{"horizontal_flip": false, "color_jitter": 0.1, "arch": "unet", "norm": "batchnorm", "widths": [48, 96, 144], "block": "basic", "attention": false, "upsampling": "nearest_conv", "eps": 1e-06, "batch_size": 256, "epochs": 147.8, "final_lr_fraction": 0}
Rows from block 10 of a small image denoising model, named by matrix and row number. Rows with one number belong to one channel. Each number is 128 + 32 x the weight over its row's rms, rounded and kept within 0 to 255. All counts start at 0. Numbers have three digits each.
After each channel's rows are labels from the 100 images, of 14848, where the channel reaches its highest value: "place" is the part of the image that holds the peak. Only what is clearly more common there than usual is listed. The data: telescope images of galaxies (Galaxy Zoo DECaLS). In brackets: how many of the 100.
# convs0: first 3x3 conv (model.decb.0.2.convs.0.weight, 96x96x3x3, each kernel summed), inputs 48-95
# convs1: second 3x3 conv (model.decb.0.2.convs.1.weight, 96x96x3x3, transposed, each kernel summed), outputs 48-95

convs0.79:136115127186115078110163160114155096116096225076131159108113085158162058171128141122115109119146115134087136097121099091115102063118122125116135
convs1.79:073090168099147156119108062150111114155114017120161139148126134126135140091129095117214114108129112129134095096100187134161130226078139094162126
place: middle right (34)

convs0.9:159094100068147166129113112157148135154120094100114118108128132034110084130129162125116138155149138121121123134112134143114171050138105118136180
convs1.9:105112128151087117153125159037071120138096144153152110129143170168153150115135110128113107078097158138171130137172139105200105203121115154094046
place: centre (45)

convs0.58:036117109121130085165080087139144096122089164115169084117133117142126175193202190095087135102135088093110079107129192046171099126131151120090128
convs1.58:199152072126157098093121096128188138131154174099106166106128079093103070075123097169049120117086156115096148138143021124111147061097093119184125
place: top left (30)

convs0.5:136129091100123059116141090110127089113094137073137130120122120136100128117139167119115131097141127100119100090113138014103141195097147214137138
convs1.5:089094184145123133106064122164130098106145079104146124150111132129148101165099113124121139144087104163135196133149095111171119128054113066150144
place: middle right (42)

convs0.52:072119101119183082118104171196120128189124124074087139157086130104104122099119114116123102117132137126106097107153108080132166125091137120124140
convs1.52:129096139162068145075102082044070130131133130133164135135165096113086128198157136145107099096107133155193152155147119133169087117139095120100096
place: centre (41)

convs0.69:097065124042170101161160048152152131109092127121132091149073139111065088175095125117075113075105111105120097149097068109139138091125094115197108
convs1.69:091156119145133106157119176143121097133161141114136163104153147135175171081122092104121110134190098113149129109100147101097142192118131143105138
place: top centre (30); top right (29)

convs0.57:121087119080118119166111102181104132116134155094104128116000084118082120131159183113101165173108120156082157149103056057132125136124085152102091
convs1.57:106128105180119135106183146081181153150139148138108145159190137112176144138101112189140031096128130125118090118166164173139110067122184094139155
place: bottom left (30)

convs0.35:075145071168157091088111125101130116120165140077171144121154123048174084065090168167108129114130120125112124113125128086120153036134110147096109
convs1.35:150095169141121137152197168125128095152117080178071153147117135217131153193146143094142170097125129140132131156171153164121129201134128094142142
place: centre (35); middle left (35)

convs0.51:073068089155100056134140116141117110131152129089174116123148166115114107136122160138139152058096091126111096143092153085090196136131137116117161
convs1.51:125185108115177097100125179118121149123108138134148149089084072150116151096094103138125097139166127136120173115141120133142042181170089104109117
place: middle left (51)

convs0.70:094161142129111057160128110130102065130148165125111101149126064100097136140096187189096156090086100169164138148097110053140101078138124176139164
convs1.70:099125127128097085122140115134109118087139097160114160156106179164148127074128122072146079127153103064098122101082133155098124165116084076090131
place: bottom left (30)

convs0.64:103128081158148083165124152135128181071071150057133134106160133124136076154091134123080126154066087099151090174152075068131110081127113072163102
convs1.64:146187135103102147151136132130149065173158148140134147108101131207123172067150107154125117168162140163098130106104119160147126123145123182130184
place: top left (32); top centre (27)

convs0.94:097113106161117121091133104106130090100104185116076129159146150175091121065139145112118120141101128152134088126130122139099126037156131112145152
convs1.94:133098144087129129131135072098104105123094092111140062134121118048113101193132123106139068119137145122143122114044125098121131167079150106135097
place: top left (46)

convs0.12:143156137133109085091107078132079137109123118131083124149159148156140142087089101135111126175040096155123140108160140087162098080131136136094111
convs1.12:114108137175136141170165162128213150096104129128146155085120130118118132200180151143124143086233139089157153135101134132107138190113068116154142
place: centre (84)

convs0.55:130114145111154106140124121159106102104137121061164114131086170103089149106132179195145125078161122118080132126139105130069051138127101106184134
convs1.55:105132115147152104117129095133098125133134115134110121152171103139134148152092132035101147096108165161147161119135069154175132160149142174091133
place: centre (52)