python train.py --crop_scale_min=0.5 --task="denoising" --norm="batchnorm" --grad_clip=0.5 --batch_size=256 --warmup_steps=1270
Rows from block 8 of a small image denoising model, named by matrix and row number. Rows with one number belong to one channel. Each number is 128 + 24 x the weight over its row's rms, rounded and kept within 0 to 255. All counts start at 0. Numbers have three digits each.
After each channel's rows are labels from the 100 images, of 14848, where the channel reaches its highest value: "colour at peak" is the nearest of a few named colours to the mean colour under the peak. Only what is clearly more common there than usual is listed. The data: telescope images of galaxies (Galaxy Zoo DECaLS). In brackets: how many of the 100.
# convs0: first 3x3 conv (model.decb.0.0.convs.0.weight, 96x192x3x3, each kernel summed), inputs 0-95
# convs1: second 3x3 conv (model.decb.0.0.convs.1.weight, 96x96x3x3, transposed, each kernel summed), outputs 0-95

convs0.79:140136126089132086117084132180086153094109114076136123112161147149166107101185097164152092160112135092091155075148123149139119115158158166132164154108153136101151126080148122174126118105160101102148124112128113095134176146120133079168160165171114103112127120130150206138105121116104100114
convs1.79:089119174153119110108091148115106124106098132152140135129151153098147139135131139140155101126153142164131096106141119099124114137130147141116092101163067117153106122096125164121145143165142146117131192108087102142161116116094165092127077115131138132141093117161100117085129115130106113097
colour at peak: white (47); pink (34)

convs0.56:169145127147135125111119117142157083104116145114081056152138135139111111114048182154154150124111118151140140162111144156142125112166098095099130152117149151073100140131100132118158115092152086144122103123132072179124137155127146124150119148159070106112120179071145089148121148113117137141
convs1.56:099125132099140158108100134137128126096140161119134098134087134162145176117150147157082151152099114147126140099093112114131119161178120140140112161117086134121110125110073120091150148155136128176136108157116154112099160118116123159144162119097140106122097129135152138171098099077122112125
colour at peak: grey (63)

convs0.71:134128066098176124137138163100107141146133121130123143061100134109142146120125136142160109137148129144130133110144151106115132121131167177144144144154133118104134133134102127135110138083110138121008105122105112124108143066081134142185022108130133132123042110130136130118155092106125133127
convs1.71:161146127097128133117087134137134194180106083165097144147127100134133127114122135121102095079119115127162130112137117142156105126115108153079129139105159148128157102101144132131132132113115077121162116147155131149140150126068147128132155074144144143124145164096133085146121157132116144142
colour at peak: grey (60)

convs0.30:096100134142105143104149151169112135141113107118129171097172116076098140161124141130160160188131124149151125139117099143129139153137213073132137131120154110165100113143073128085132172129102184110103093124134119124151132134125111174112071141131178127086156087128099122103123139070102129084
convs1.30:122113111118094091114151107135133095133142090102101086115127082111092102153107123096132127122123143097128129135141162109139151143115129118082128080117170151146146083119134134174124116103127183103135146108104147137116150124127100090143114146103111110131160130178137164127127137130137051113
colour at peak: white (70)

convs0.29:162138130133172127129122161152118153124130125096102091184174151130099147105146112089137088147125134137113124134147121122147115137171102140052141126112135117055114112105116159144113179148144147110138097173132067129145147081125137132160131093173124181126132095156120157107126091147135097127
convs1.29:114101132115122196151157100133134115130137126129100120098167103118140116143101090138115087136171168099121128159168131101145160077095159156133144072105094136139150150150146113107089147121111152112130132085131141139176139153129143118152099126098149120114134149132104116083155135124141131102
colour at peak: pink (54); grey (36)

convs0.23:138138140138124154146160102116107086121156083146158126108128104145085155131152133119117126076135130126098105072093106160108189100140152114112149091081101089148130147161120153153068137127129127055118135117129133130114138136147141172104139083114135137154101104118170108084119166131145156103
convs1.23:084131111095116126165150090135151119162148082126106089110132097092105129131103107138143115173141155108101112178138131103135140116121164110124163101106160121141153146139155113143100161116141162102135123104132155176138156146126141077149107126111161101099131139143115119106132168168144097099
colour at peak: grey (51); pink (28)

convs0.15:142094164125149170154185160114156152113165087121130130108108120117118127112121144149151132153136135121128173138122165069151128116146137124156170115112176137135119119169109137132110141138136137084136137131165139149115088130132144163159084133119139113074071142118131152095115092128159121085
convs1.15:107082120120121087154148096120152121152141097087083118109173119094108121139134130106166103144173160142109095138150126108154133104090143122122138085116137137139155150153158104166123130083129153096113096099139147149161173137106123129141109132106150114108133165147114121103175157155145121112
colour at peak: grey (45); pink (43)

convs0.83:126138107042132043109055120166113167140079161106191121146159146161137089132139157120080123140098098144088132134212096147148118165093093080135120129159154150118116114075107123108127115120154099150120156101138124153130154121127148143111150122123140134118137122131111124144134109175064107134
convs1.83:122135156150158160104102158114104142108105154094150140151110141145146153085129163160152139117130115149164159132103118161109108149137099136152107147161133122097122110116109145073154106165151085163118141153098104117100113092143107158090154164126104151144096089110140144156116102122098151140
colour at peak: grey (66)

convs0.32:111112117118126131134130130113178118135152122078112147118118136107087137147114098122090094127128129110128054124148095168125100136169154115096102137097098110122148100114104123099109122138116096121112123132118137131124135114145112139102137115106148135111134065140088106117122089108138129079
convs1.32:109113129149140153158165147094139148114128121099105143154122104139108122117128145160132117106136129139148168111142127172133099127092125142124138120124147154135188173083142128105168126132121104108137095124147086116118103150199087120126116121128099114156122110180083135136066108143107150137
colour at peak: grey (53)

convs0.50:124160112096169129165148122134117150095179113120104108093148114155145139114093124198162119102128142145118112130117078092124119124112116160132137122101160125110116132143114121130116113194144184101135127147133089143134126019129121131153128144133169140048077144133157134096132135154161089146
convs1.50:131103127109098157131136093138158086109125102136109128117153104123098101143109122141130111187131145086146117160166156116121144122123153126093132085105114138145132167156121112139107171075116183136156099108139131136120203136099137123133093113112088119115143137134104102110142159126158105110
colour at peak: grey (66)

convs0.85:150187116136098163148167142160122129123172096077125135100130137101111089131147125136168126176124134109179158079128134110120127143111165128142150124091159134107120101134127107106098122073116150082113081119136120156155225163123116121112073121135108115082158100151093126098073119134174122070
convs1.85:081106103105109098140157096160151091135164109176121098109145103124093102138094119107118121165151143096111113145156158105156165107128142106092146115097118149161141143154133115131101141116094132123148094110130137131150150146110164114145106103107149094104157164158099098093143127161157110106
colour at peak: pink (51); grey (31)

convs0.52:138140112138099081160125104093139139135116135135114098146117071172109126139116126130120143122138125143095121095119142060073108053142114128124074102141145181145136118129153123109141131149128088118157183148086119107119109114145127124158191102065122114049150154133138115138154133106118151136
convs1.52:138115103100113155088115116108139111123117061109141121151122138110120072120095130122105106129093118138100123120136112124119136126135087144139097124134123134094106163105106091113126115130086124182097125117124150143099139118064126164121128126126132108105110148067116140110146152158147078072
colour at peak: grey (67)

convs0.41:154129121173112156186172151097144140131186090129120157148120139110096125090101130125150102131134117142173085102140124159093154122153162108145158140075104117107134144128087136089125126149143112103103125153127128116133111143121128125095129115114110115105109135130130160072118156194167113078
convs1.41:107124094114095134174145121161163100156151121144080125115133091102103111145110115134115094139157114100123109156167163119160138121082161112111145092114112131158145149157164118143111150131097143110157129121144155153135145146110143099164095090103145086097141176158103104118144134161135126139
colour at peak: grey (49); pink (32)

convs0.87:085113174124083130127131138119110129098143114101126111187138134116129127108118123123153116112117129107161143087116104099160137145139123186145136171123159132101146134108144130139119166000131129107145116134147134146088112208115106072168115123167133162131055086128125167109115144146134076125
convs1.87:140111120119153139114144096155120059057150115126122126125134109144117125136110131134099154102096128091138129116128157086098118137175170126129128119144062138112094119147134122116130131094097135137129143126119101171123202133124138117103134173143126124120113090115131096108155131081139125114
colour at peak: grey (64)

convs0.27:125110165115141122137113123084051142117109129192129170143136120150134180112131159120104146142137130140192156141142112143160126100101126021160118144126168161115110121097148133112130142124125163117125125140114124145142110131116119088107068128084119126127152128176144130157120172151112137091
convs1.27:124144122125168142101127099123093097139110149120142120122000149142150125148107143137084137128107123183157127136139122116117113162156114126127092140143127113128099122102117131116143129142115113140149160127119120162100119114126135154093136122130108171133127116102156087150118133115132126145
colour at peak: pink (50); grey (36)

convs0.68:123115096185122112129119162127113105120106139134154040089115140180131054121081157146115114138104131136101129089120077130122136145150106109157102149147125128119145135121122181098157127172144162139106116121135102128103079165158131150141137129136153132113137118101162128150143151130108089137
convs1.68:137159158090107157135111146059121091157128090131168128104129129117100129088124165124141159136148101125148109128157103122122127133114105173102162098114099140154137121117130111181139101183124124148148135134120128140122093118099102153157179123134136121121101144126114146178135144158087146154
colour at peak: grey (62); pink (33)

convs0.9:131129117142126120126099134136122172163092136115112175135176159127142127125093129143162092159151123122133080140143093174147141138068113097135118141086113121114169137115129147125146145127141140109122105139132113110122109155155127111086116127113139142128180107149130181080141088173103127058
convs1.9:135140130112120135121104121149115132134126157132113112098138110126146137144114153139139136145134097140158099140139117108170123119124117140094176186133064137140119156119140114148123137113111128091132140136154164098170174109130126092157144102116174135087088104168150110120081181118084157160
colour at peak: white (65)

convs0.86:123110094126132167165163110182120167128189077139173137143106129086158125148137133148121113122106140129144161120112120104128184127134135145114129131081115108135122120107134116133098137128096148101118131119116117166111145134120118122082124146134142132097149159148096131102106143141194124089
convs1.86:114116116108107102134145106161166107138149110155109096103119100113097104150127097113113091149140132104111086150153141086169133107101156096112146123111099146156146142147159130142105158113098151092157106122139147157144137135094144111170126118116163098077132154150097100092135174155137105104
colour at peak: white (69); pink (31)

convs0.94:101118098147103163147140137152111114123129099159160146156134139134126138114027203065123135111127118151144140102145154096134131141158097152092122090081132101135142137158108038086123139147102145115138122149144127130118094147162122151164124115139097128147127118117133096083129133103150105135
convs1.94:115103119080095135158157109166131090141125116131140120112128087118113124164109119062125127139148149140135106138129164122160126132104158106151155102123114126161169156148171105158103170100102147121129093097128124156130145146119110100158101095108134116098140153155093096166147139145170111143
colour at peak: white (51); pink (33)

convs0.46:113114078081123065076083111089100117139052145109139072134081134152157083154178165104157167115135133135111053140102156141127153147085097146111073159117129075128142107090126118118134128098101107126131141128129118086129091144132120099127079157146119142079161114119144114091098131091058124142
convs1.46:181147143146143132130116142108093154105106158105157156152130146141157168107126161122105137099134127193168164104095071142110100133169109116144079157138117160099086100112109101135142124140150105151123156132094115109117105112127114149114143175124124145112153094099139139139126111132121144117
colour at peak: grey (44)

convs0.74:175155128107103107104100159136130106107111158132128159115160128115122095064153139145135129133127064117117124108170123110130112138150161121174130133139114149048142122138132109133163124071195091162134128141135118130121120178157122157147115134165059092127110130142220117148148132112106161090
convs1.74:155131150146144176111120136114118140163122147128150151152140127166188124075150156139102148118119128142142131103121122151101111132146138119131103140153102103108121104130131140040131103126137117132119133146127126108111112108138102137125153134141105155143115137108131148111108018092119157138
colour at peak: pink (47); white (26)

convs0.65:127117175095140110133114124123210113140107137128150146129098121164018137143116145115159106114116128134120145138142120122126138121117147122123153086129142100129121112117103161125128123115143138134130114134122130118135132122123122075118093104104141119114131076126123122114145106118107137116
convs1.65:127155146162131139125109142119126138112149130118141151144238156170144129133190126117211117129125107061123114126097112113160118154140126149142134135134150124131103102113122126118156103162142108153121133144098115118124124096118100152124110146144121136115103118118152142138096123121096136143
colour at peak: white (38); pink (37)

convs0.92:101156124085138137111132107132097107126140125116113061023140161146105072124107139151139123127129127102150124110116104146149140169134133167171115139114107132165160122096158145131127086132153201120134113163147116121146123141142141085148137166164111119147101111116131165135112152123135056132
convs1.92:105091113140077124137135100112094072089155119138091105121145105128095114123132113126130135097139163105128118157139156130123149131087153103127130114124083133131134142117128106137092140103091159128156119097129112163126150181150112094144117098110097112114111082133122122127148196091145104095
colour at peak: grey (54); pink (29)

convs0.40:072090106130125142103130076118100121108132105135146186104116154114118092114195043146098108138114172118119111136153168138126082143146110141137161097084122127136145170118128106100132127091121160121119098105113124115114137184167107118159072139172122120115101122133139111101134131113132143120
convs1.40:089123146145136131131130163121109136170118102155113105114101131125137139157072124119106096102127123136122160107137147115130122120143201097070157148131099122176120132145111137204134140116111116146136120129153123118169137166091153138133095135141154125145146155154134105125139107139104185152
colour at peak: pink (45); grey (43)

convs0.78:129127138070101087160119121215130116156131125156194090096067149166106105142142129100083141106083138119104129168136145084142105067153096149100162109135156112132114138106112143101148126116131140148154101151140133193126136129139134127142100131164124124099103112137131150162149166155130126166
convs1.78:123122109139100113110118108131157115125154108125154122125066164147132141114155156202186115105136151090130129122133133136104137124153129128117154095114087076102132130125134104146140120124117105131125158123142120116154117087092117146073089134153122142142149101180116145147137144114108161179
colour at peak: grey (36)

convs0.82:138129101131096127094116117135141148154113126127096044094108100156100074148147091175144124141126155136115138095141097142138117139133097101141130122123143141104109121072127102108124057136133106126145147158112145143113142181151134195138143120126117135104155114126109126133127119125125154126
convs1.82:143101125064063127149106132065152104150124104155144127115136126077073150084110159097123108134092142116132123128170130110158132122117146135081136123147108136138133138150127134154147129112099123136125143118121090152134124140103171137135146118114168129114136163103145148088111175154103129130
colour at peak: pink (44); grey (42)

convs0.61:120137120194118217167205117046127110128179114128094103113120105127150154117126135143159095135133126130148137077123137111094098103121130126137124124072080107142136117175176130133117101097128152103117126112109122124124155125121116117151151140119130122150122088125123095109100077128216140155
convs1.61:114108106097099107150154100154154109156154104146116090104132098102105109148089108119135109153157148106100100151149149106147165114103147102108161110087103150130161152151153095149101150119099152103152102101147160155150143144097159119139097114098146124105160152161118115098150156145146100128
colour at peak: white (84)

convs0.11:133138161138158108124112112127092100084129121104131036163141125162106147117147117140142079143124147143110151105105128138144141167154100127059110122114085148114117124120148136147110117133130092090102129148142094173118128090131121082103173149136128125170117091127149147137072144126139155114
convs1.11:110127103117176153106151132146104102104148112131101124145139117129125106174108151152108140166117147105159151125153118124118152136153154111086139114114072148123097151142104126136109148111087161134132115119134117156149205164135137091116091111118135119108118087134132109113167100093162098089
colour at peak: grey (80)

convs0.7:134130087099138150111129153147135165128121121115121099188147127100130154103150108000133109125136121100152129132142145113124117140100130182117129128135168120122086125115116165123125175157132141119050109135185149108125178140117121138169075124162115117128090110130146126124137131136129112131
convs1.7:097119116142155056135134139111152133144165134132118130125099113101137106170078085149119113103139114127105136132167112149128130107088139124137134103089132143161165140144156119129097159096118137082150114116141144103148154177134170124115105119113163116103176155121117070104127101133134114138
colour at peak: grey (57); pink (37)

convs0.35:143096107118148134102126148108118166121130161144149215116105152093188173114128141157124139129138131131130109137123105131127122141158163121160129121160184184101111116138099127114149174116148112146065154115125116142153136107105130184142056118065107129090121112057125112157168148125120128085
convs1.35:154129154138146137088113160122081121145104131122110152198140153137141122149146170137135125122095141127163144105123100161111100156128115138099123141166148106136095130117100134106178117138171103160092122174094102125085144114147121115089138108163110141129114135093148082137104129086115131135
colour at peak: white (50); pink (32)

convs0.75:103113121144080121122132101127111082137130143108128018153118091179102100102128149040141137147134102153129161082132148120128124126120126130126119139131107116099132128124170151120130131142140102126094122143140133141110134163154131126123167107155117157124122118107161120128092158104136114139
convs1.75:091142098177123145131164133187141129160156102137123106142129133134139084085150118119120069065124119141123117116096140141149123126081078088120136134127108113136149141141130145148148113186148134132115133113142128092122093151128123135144111187121123123099152145127170129122156123094103130143
colour at peak: grey (84)

convs0.67:128126151138101102142114128158162096152123192153131079139139135177051149169131120099099097064132142136124090178144057192117101144152130128096089144179113128123138127106148137154142127109119142167123170131161121161128097104175134119115193145149133117150144068143137119138121124157127135171
convs1.67:132134157156159139080153110123121152123099163113139136108143135113127106093128160149130129111120121151149141122111136105090113134174130135164098147128165099119171105096142102120138124152113132145123086155116140097108079125136074149120125147114106164150075064187145146142104120112127137146
colour at peak: grey (40)

convs0.91:090091154099203150081116100160108157147112103118128118125133112103125144124114126138156099135091114127161110101123162114189129167103119119131126108081133089136098117124105133115113113122121164099137120126120167108095153080143134129136040129178126123144148087136104138098127157146133150070
convs1.91:109107088111124099131193099128127118136181114149110117093157127117071124155130077116122108124136179108127099139116166118133128122116119099109104091097116142161157137140161117107129096118088141121132100111118121166142150122104152095144108086119132112137151130162156124107182117141156127102
colour at peak: white (75)

convs0.21:130127145111127159103156154152106153091160125113146091088150150105116063111139122173147091171131161127128096110152124147183133189147136161137148149120169120118067114187105119133124131128141058126112110162155130155142128170119124132157160144147138135163063095094131141097146127118144128103
convs1.21:118104113118108114135120098167137129167139112155122097141115125119132119125105087124156083122140141110089097161128137120191118092110133123105172142088191118132130130106166135174109143100125125091136116124160149148141086156104136117137130098104143109109132194174112106120133114109151119117
colour at peak: grey (48); pink (39)

convs0.22:132138141035140161175192114173105121106201107141144167113092113129162137096123128121065111128087121131123198112118109110096093091138131105133135111106110114128118131187150139116093140120144115092123117115120125120125130121115119158130141119113108124144093146139140135112088140086216132142
convs1.22:120108115095114105120153110144150112150135129135116122078132105091104110148093113080137114163152154115111106131144138100164155107104143107111141094098147143169161155161139142148106158120101151095154095096132155166153155171116153113171112120114143114106152152129112124106152141157146089080
colour at peak: white (77)

convs0.18:120130134150135154119138091143127113124142094115112178112154122167040161131090119131135132177108117108117152151147115148167117096147153074128130089106098111131131107132117164066076111125150141052134046120123137128137152134099126141111119103118126129105150135150127142064072173133151146121
convs1.18:103109115108117128155149109153129111142113149152107097112209123074100117155115101119152142142139147113131111126159155118114148114115130106087112105137136086169140153133139101149102154110079136116173111111160133152136118153122144063112143086095109115123136162097120092109154121144129117129
colour at peak: white (40); grey (34)

convs0.58:138129110068128083155117092131165157164101116136158129115092151115099089138121123106116145128108102135186088130137123112135134124097089148142121097095115160145170132096170134128130117121102158092138150141122122090125145104146135125181098116104141122149143129113139131139105134126125114120
convs1.58:088097127118141118130151120142151144137149131091112116109163124132103123110128140081094091155133128100118126133165129118158128124094118116121117138120055143169176160118151101151102155143139155135107084092128140133165155179113155103149118152105155110096114172147122146112129094098150120101
colour at peak: white (81)

convs0.28:129155094140090110148134115132128105152122137148142142105112128191166113109122146123131121074148142128113134125160097089078087029139089144142073130147130132128123138130154129133126124070135100124149137123117147117102044173160137113145170120078123142047131095127110137118111148150122110141
convs1.28:152132127137132127124163086098098096115126133161158143108145129143112074127116159093107123122143195146133135131113169138112187076122128109067122094133122108114108115149124073144161101123139115130117124110126102145138091149131142172139126163133138163145115137161148119098143121125149163147
colour at peak: grey (44)

convs0.6:102082152179116132097132136139128104096136118118137069107148141143114110121168098162136123103102167158085164146110098107136138135169115122101112146114130120144106124107166122135120157157137128110140105073158065135118127171142127100147117152172164165135120128125142125122104133123129073129
convs1.6:087098121136120111142149121174162145108166156140064107137151115140094131150108093107090085118125131114104110143123137116149137122105110130127123134126080159136150162139137107147098147141105148096122109115136161098139166128120163092147099105099151126115139109150096104111135199112163103117
colour at peak: grey (80)

convs0.88:132101114110128130133127102103100113131133111131140138159147153126162097103138148081128119115146130156119101125147154082114129125111135152097155128107145151065181129144157117131129145123086156100113108127129097145144125120140151129148115000111129125109094137112148174096121132124133157122
convs1.88:117095109134115255124130147147127122142148080144128099139151106139179120149119097126109112096156143103127114143130166106153127112133153132129119116105123126145127149131140125139099112103112127109131122100140167146155139144100131134140106123112139102089132162130123083138145119147139118104
colour at peak: pink (57); white (28)

convs0.38:135125106226120161093111134077102136132090108141070143120160137136145119119127126115222122116159153123149074087125134151144136109139154128126142146088112109131123159090083110056143111123133136110136135133131124060119117106126121127130121118107124137118136159109130147102193139063085134150
convs1.38:116135158152144157105097144128134112123133128136134077115164154134126131127175107082064124122130118140136112088109116119135133125128132142135114155152153148137143112084124189116127130129064131124136177136121132102120130125114118088184173140099093113140139129075136113109153144110090157110
colour at peak: grey (80)

convs0.5:106120144146103162176169121138105120090180102130123175145173140121179139078122147151109140073151114154128173129122151129144122122127087133138132162114110116115147122135134133178094121119154120085181168104132145132121145180101115145076165127153119136150127094148138150112085129126186115086
convs1.5:116114096103121106129154121145151114154129107156097130119129099113127101155099130090124077122149139089145108149149153107158149100101140101085135112085106131157142157173170107162108166091119124117148113117127141150124160145106180092133131123118148110101172150124109085128139175147141122101
colour at peak: pink (40); white (37)

convs0.49:145120121126152159114156092152136121117146105169131172150117165143134119127171102122159147116147153088129111128096113113109116165130123108097081158109122108124105124143115199089115123148135161097149129143128138190128061092134135147131109157135094126109135144093150116116115153139168111130
convs1.49:113097126131110102154134100144162129149168105154103105099124120094131111151105111149122103159176136111115119151172143127148149109106132133110162107055112145165135127137133104150096136111117149119128086103135160152149139163122119106165152100108161101113150162136107104078159164142146110110
colour at peak: white (66); pink (25)

convs0.17:126136152107136127095087156134142066122102128087120136137129110125097139141095136146123129124168114148104091079124143116127146120189179163128139093150142107138133145062075141109112133127132098129144119144127143016130136139105144056128149064136149133102116130175120138122125146116090148128
convs1.17:183135150121166121177112149104116136131131061109135131120176152125135163102190141136184132130093114120128128116117091130117114142141118135155067103120179151107113145128135150130131157151127130124118164123155118110102124145127114075130132150115108137113126078106120141125121118119106174118
colour at peak: grey (57)

convs0.95:130117148169130134136132113059101142132146112141093123140157110128139107109099081126067115097115094135108116069112135068143146121191138149105094123071139092099139086083124156030110116086136123081149145120131123051098129136132142133136151118113114113062102107146139134111095176116153117167
convs1.95:097114103111144101177128136139140121122167105155130097128132163118143132141135126132117108124153152114113121152143127145152148141117130124108116101104104138142131139126185116146093139136025149126109154132146143108151131162123132097199102130128111093089161164119121103109159113173115134136
colour at peak: grey (55)

convs0.12:110112100123136127153115111144102137117142101083161144146090146076137125148121118096131101141138138122116128126126139127124059108125157115126127121142122158145142159127088138153144124134118141125129093143123144136129143156123253138079149133157142135083169089155124127125139145103124132017
convs1.12:135000148127166097170130127113115109128118115142132135129109121143117144146122130119125106124129125120128144155102123135129120133152167112108101163127122140125103114128088135136159173133126105104162107100151169148149111139113124099155103106157128106114155088109178140151117135149139153124
colour at peak: grey (41)

convs0.69:122146107115078125156143164125118106133131091112106107179123149131138150122133142117141119166119153127158158157154142105113116151121154131132157154101119129132091120156083118122112151000125126102111082165138056123123130200118126151177109134145128089109094096132095128095124146137108175107
convs1.69:110115110084100114148156088135153127141139107115097113096146122106134094138103117087137135147145149109117116177139112111128152123132144052106151088099148147157164152148152098149093146090119153111143111107139131147151169166124133100155099127115160121110147161147121097102161134140169121118
colour at peak: pink (56)

convs0.48:123136141104116133132109134130134111104112128057087142121133136149153123149083131118184074147142129117083126130132142135146116074136079117148192099144169133134123138125126128171131140124132102117102124120126116028152234120112125165104181133117128133124117131175112164127143051110112126120
convs1.48:134123159108134138114141109125136153112087138116121135133247131127136134115178174112182163135086119151163125081108104101136127166155130131155126150130129104126115116105117120137123132133156121146114092118121113139141150118110110118119180156170115157136106131102129116152154122142133127124
colour at peak: grey (82)

convs0.37:135141098068136114098107128156166133205072074119127128085096136140117128187119130088138129112142111133103078118153174121109129128122144161162153110075097098130102128143087130127086137113119116062037095080099140122140106105136128117147096119104125137130130135139120142094105152122070147150
convs1.37:131102160095139121128153102089130173127106174060140127149146129096112159118102146107124150153143130125138127156149131082118141097128147095145090095126120134132133149128114121105124115089124165151105099110136136104172180165149113102140111162115132123125095089134096183111130114164140125134
colour at peak: grey (63)

convs0.84:112135105164071121121134160118114047137141083138139130162114127152135130127127104104134107136109099098099128138150096155140127087155118112093138098099130108103165167083174144140122130102137170085129113120132133100111123152126143118105167089128123153183170093125112130134058141128143128153
convs1.84:104109119137102101136172104153124111118111108133120118101178122119122058168113103140127102133143148112111122159154170110120145099066140076096123094099102130160127167135134104143098117140133112125151120088157138152130145146094169110124087124104132111114127087123092120132128132150161137110
colour at peak: grey (47); white (26)

convs0.66:120125126133127155158171137148165116110190106133120130141152121132120105075152125080139073138115150132203122070113118163158121131158125186088125146098143141136187132128168118130111099130127158088123118182141095118125145086161143087139110140150151098128117087149147155111090120124184145120
convs1.66:102107114123119089172141079156125093143158088169106103111150094110117105162113099111120144161137159108105107144151149143121135112121151110115159105130077137138166163167136104151107141115145160132154106100152153143112133144129127105158117093108136108123144135144110098099153153147176092095
colour at peak: grey (56)

convs0.42:114143147083137105139114117152107140111131145091154182091088145104097150163120121116108117121124124125121158140133112126129146080135100101117174133172237125120124150110098147111108134162156147118082133104130107138094194101103100142130143101096126156132129140136104142126169120154126132030
convs1.42:117171169138129192114098146137124136094102123127132167139112138127144120111148112144184130101103112145162120132127075113131116142155122158115138134153129119116121110104097143121145099134137123142141136138126111137139099083133136133047133096150122153123087085072144119117089151158133124168
colour at peak: grey (74)

convs0.44:139132125166118176153168114107149171126166083154082196118131128117156106147111115130175124113171134141144108102130129111131099116073132134138167122096156097134112143157115119031090122112123137080119122121105123149114128098112119157062097117100135140062169120146127126096108158145174137109
convs1.44:092121132106112107169129124132141125158148149134093089105150098123114133168127121117099108147155146126129103166152153101155166098124152113114126108129139143162127118184116079145121162124061136119149106131136140107148149162125134102134107136108150129065138173177099127100149151141132104149
colour at peak: grey (58); pink (32)

convs0.73:121128129122161142133133133111101083152134098130107132113130136211125157137120123102053061109105128111123146144147093137145135085136141065134133110091127031124164133118128124168109145107118130096142138128120124115134103123131134115135084140097144133082128135136131116080110144141121150126
convs1.73:081128139135111132084155147128124132130116177113096150083085127124129113153130105143187137145130116120142147147107125062122165122105120120124182061123112127126122156127123147125138100157137116127192094109134123094125104124136138137142108124116133151108154105178109175136133145145104123138
colour at peak: grey (36); pink (28)

convs0.60:125134138097125126085119124178104155118094155170078132124093158154133174171115125136176121138105135100086156174160130149118092092091107074125118120173123138148114110134115138138143132142122143162113122125107146099119122155132121172178094105113138128113104122114077138164163153128112150140
convs1.60:147156155150134148102134125115099149090135139123142154162118145155153118110153107143137141097116107113149147114123130176067133181128098160130118148151183096120158081112095166114140117145135120147097141157119105127114128112151098151147140164151092133165096147136189151154109125107121138134
colour at peak: white (99)

convs0.89:116141088134131130149167125127141103115170080186142146112100124142150084126214055140143147122154126139169112132143091100134143154111166112146123148103135128110112117149196087134108099116135132102129127161133113138112045136147123125144153137127142134094139138059126074133110150176146139123
convs1.89:114119088122103076157140104130135105151132122155113119118106116098120128149079105115120103139149155098123106151150152124145149110110141114105138122161118156133139166154149116139105123107136137081149137106150150159175134156117132093157055111113145077113115155149112112060150149132140127102
colour at peak: white (41); pink (33)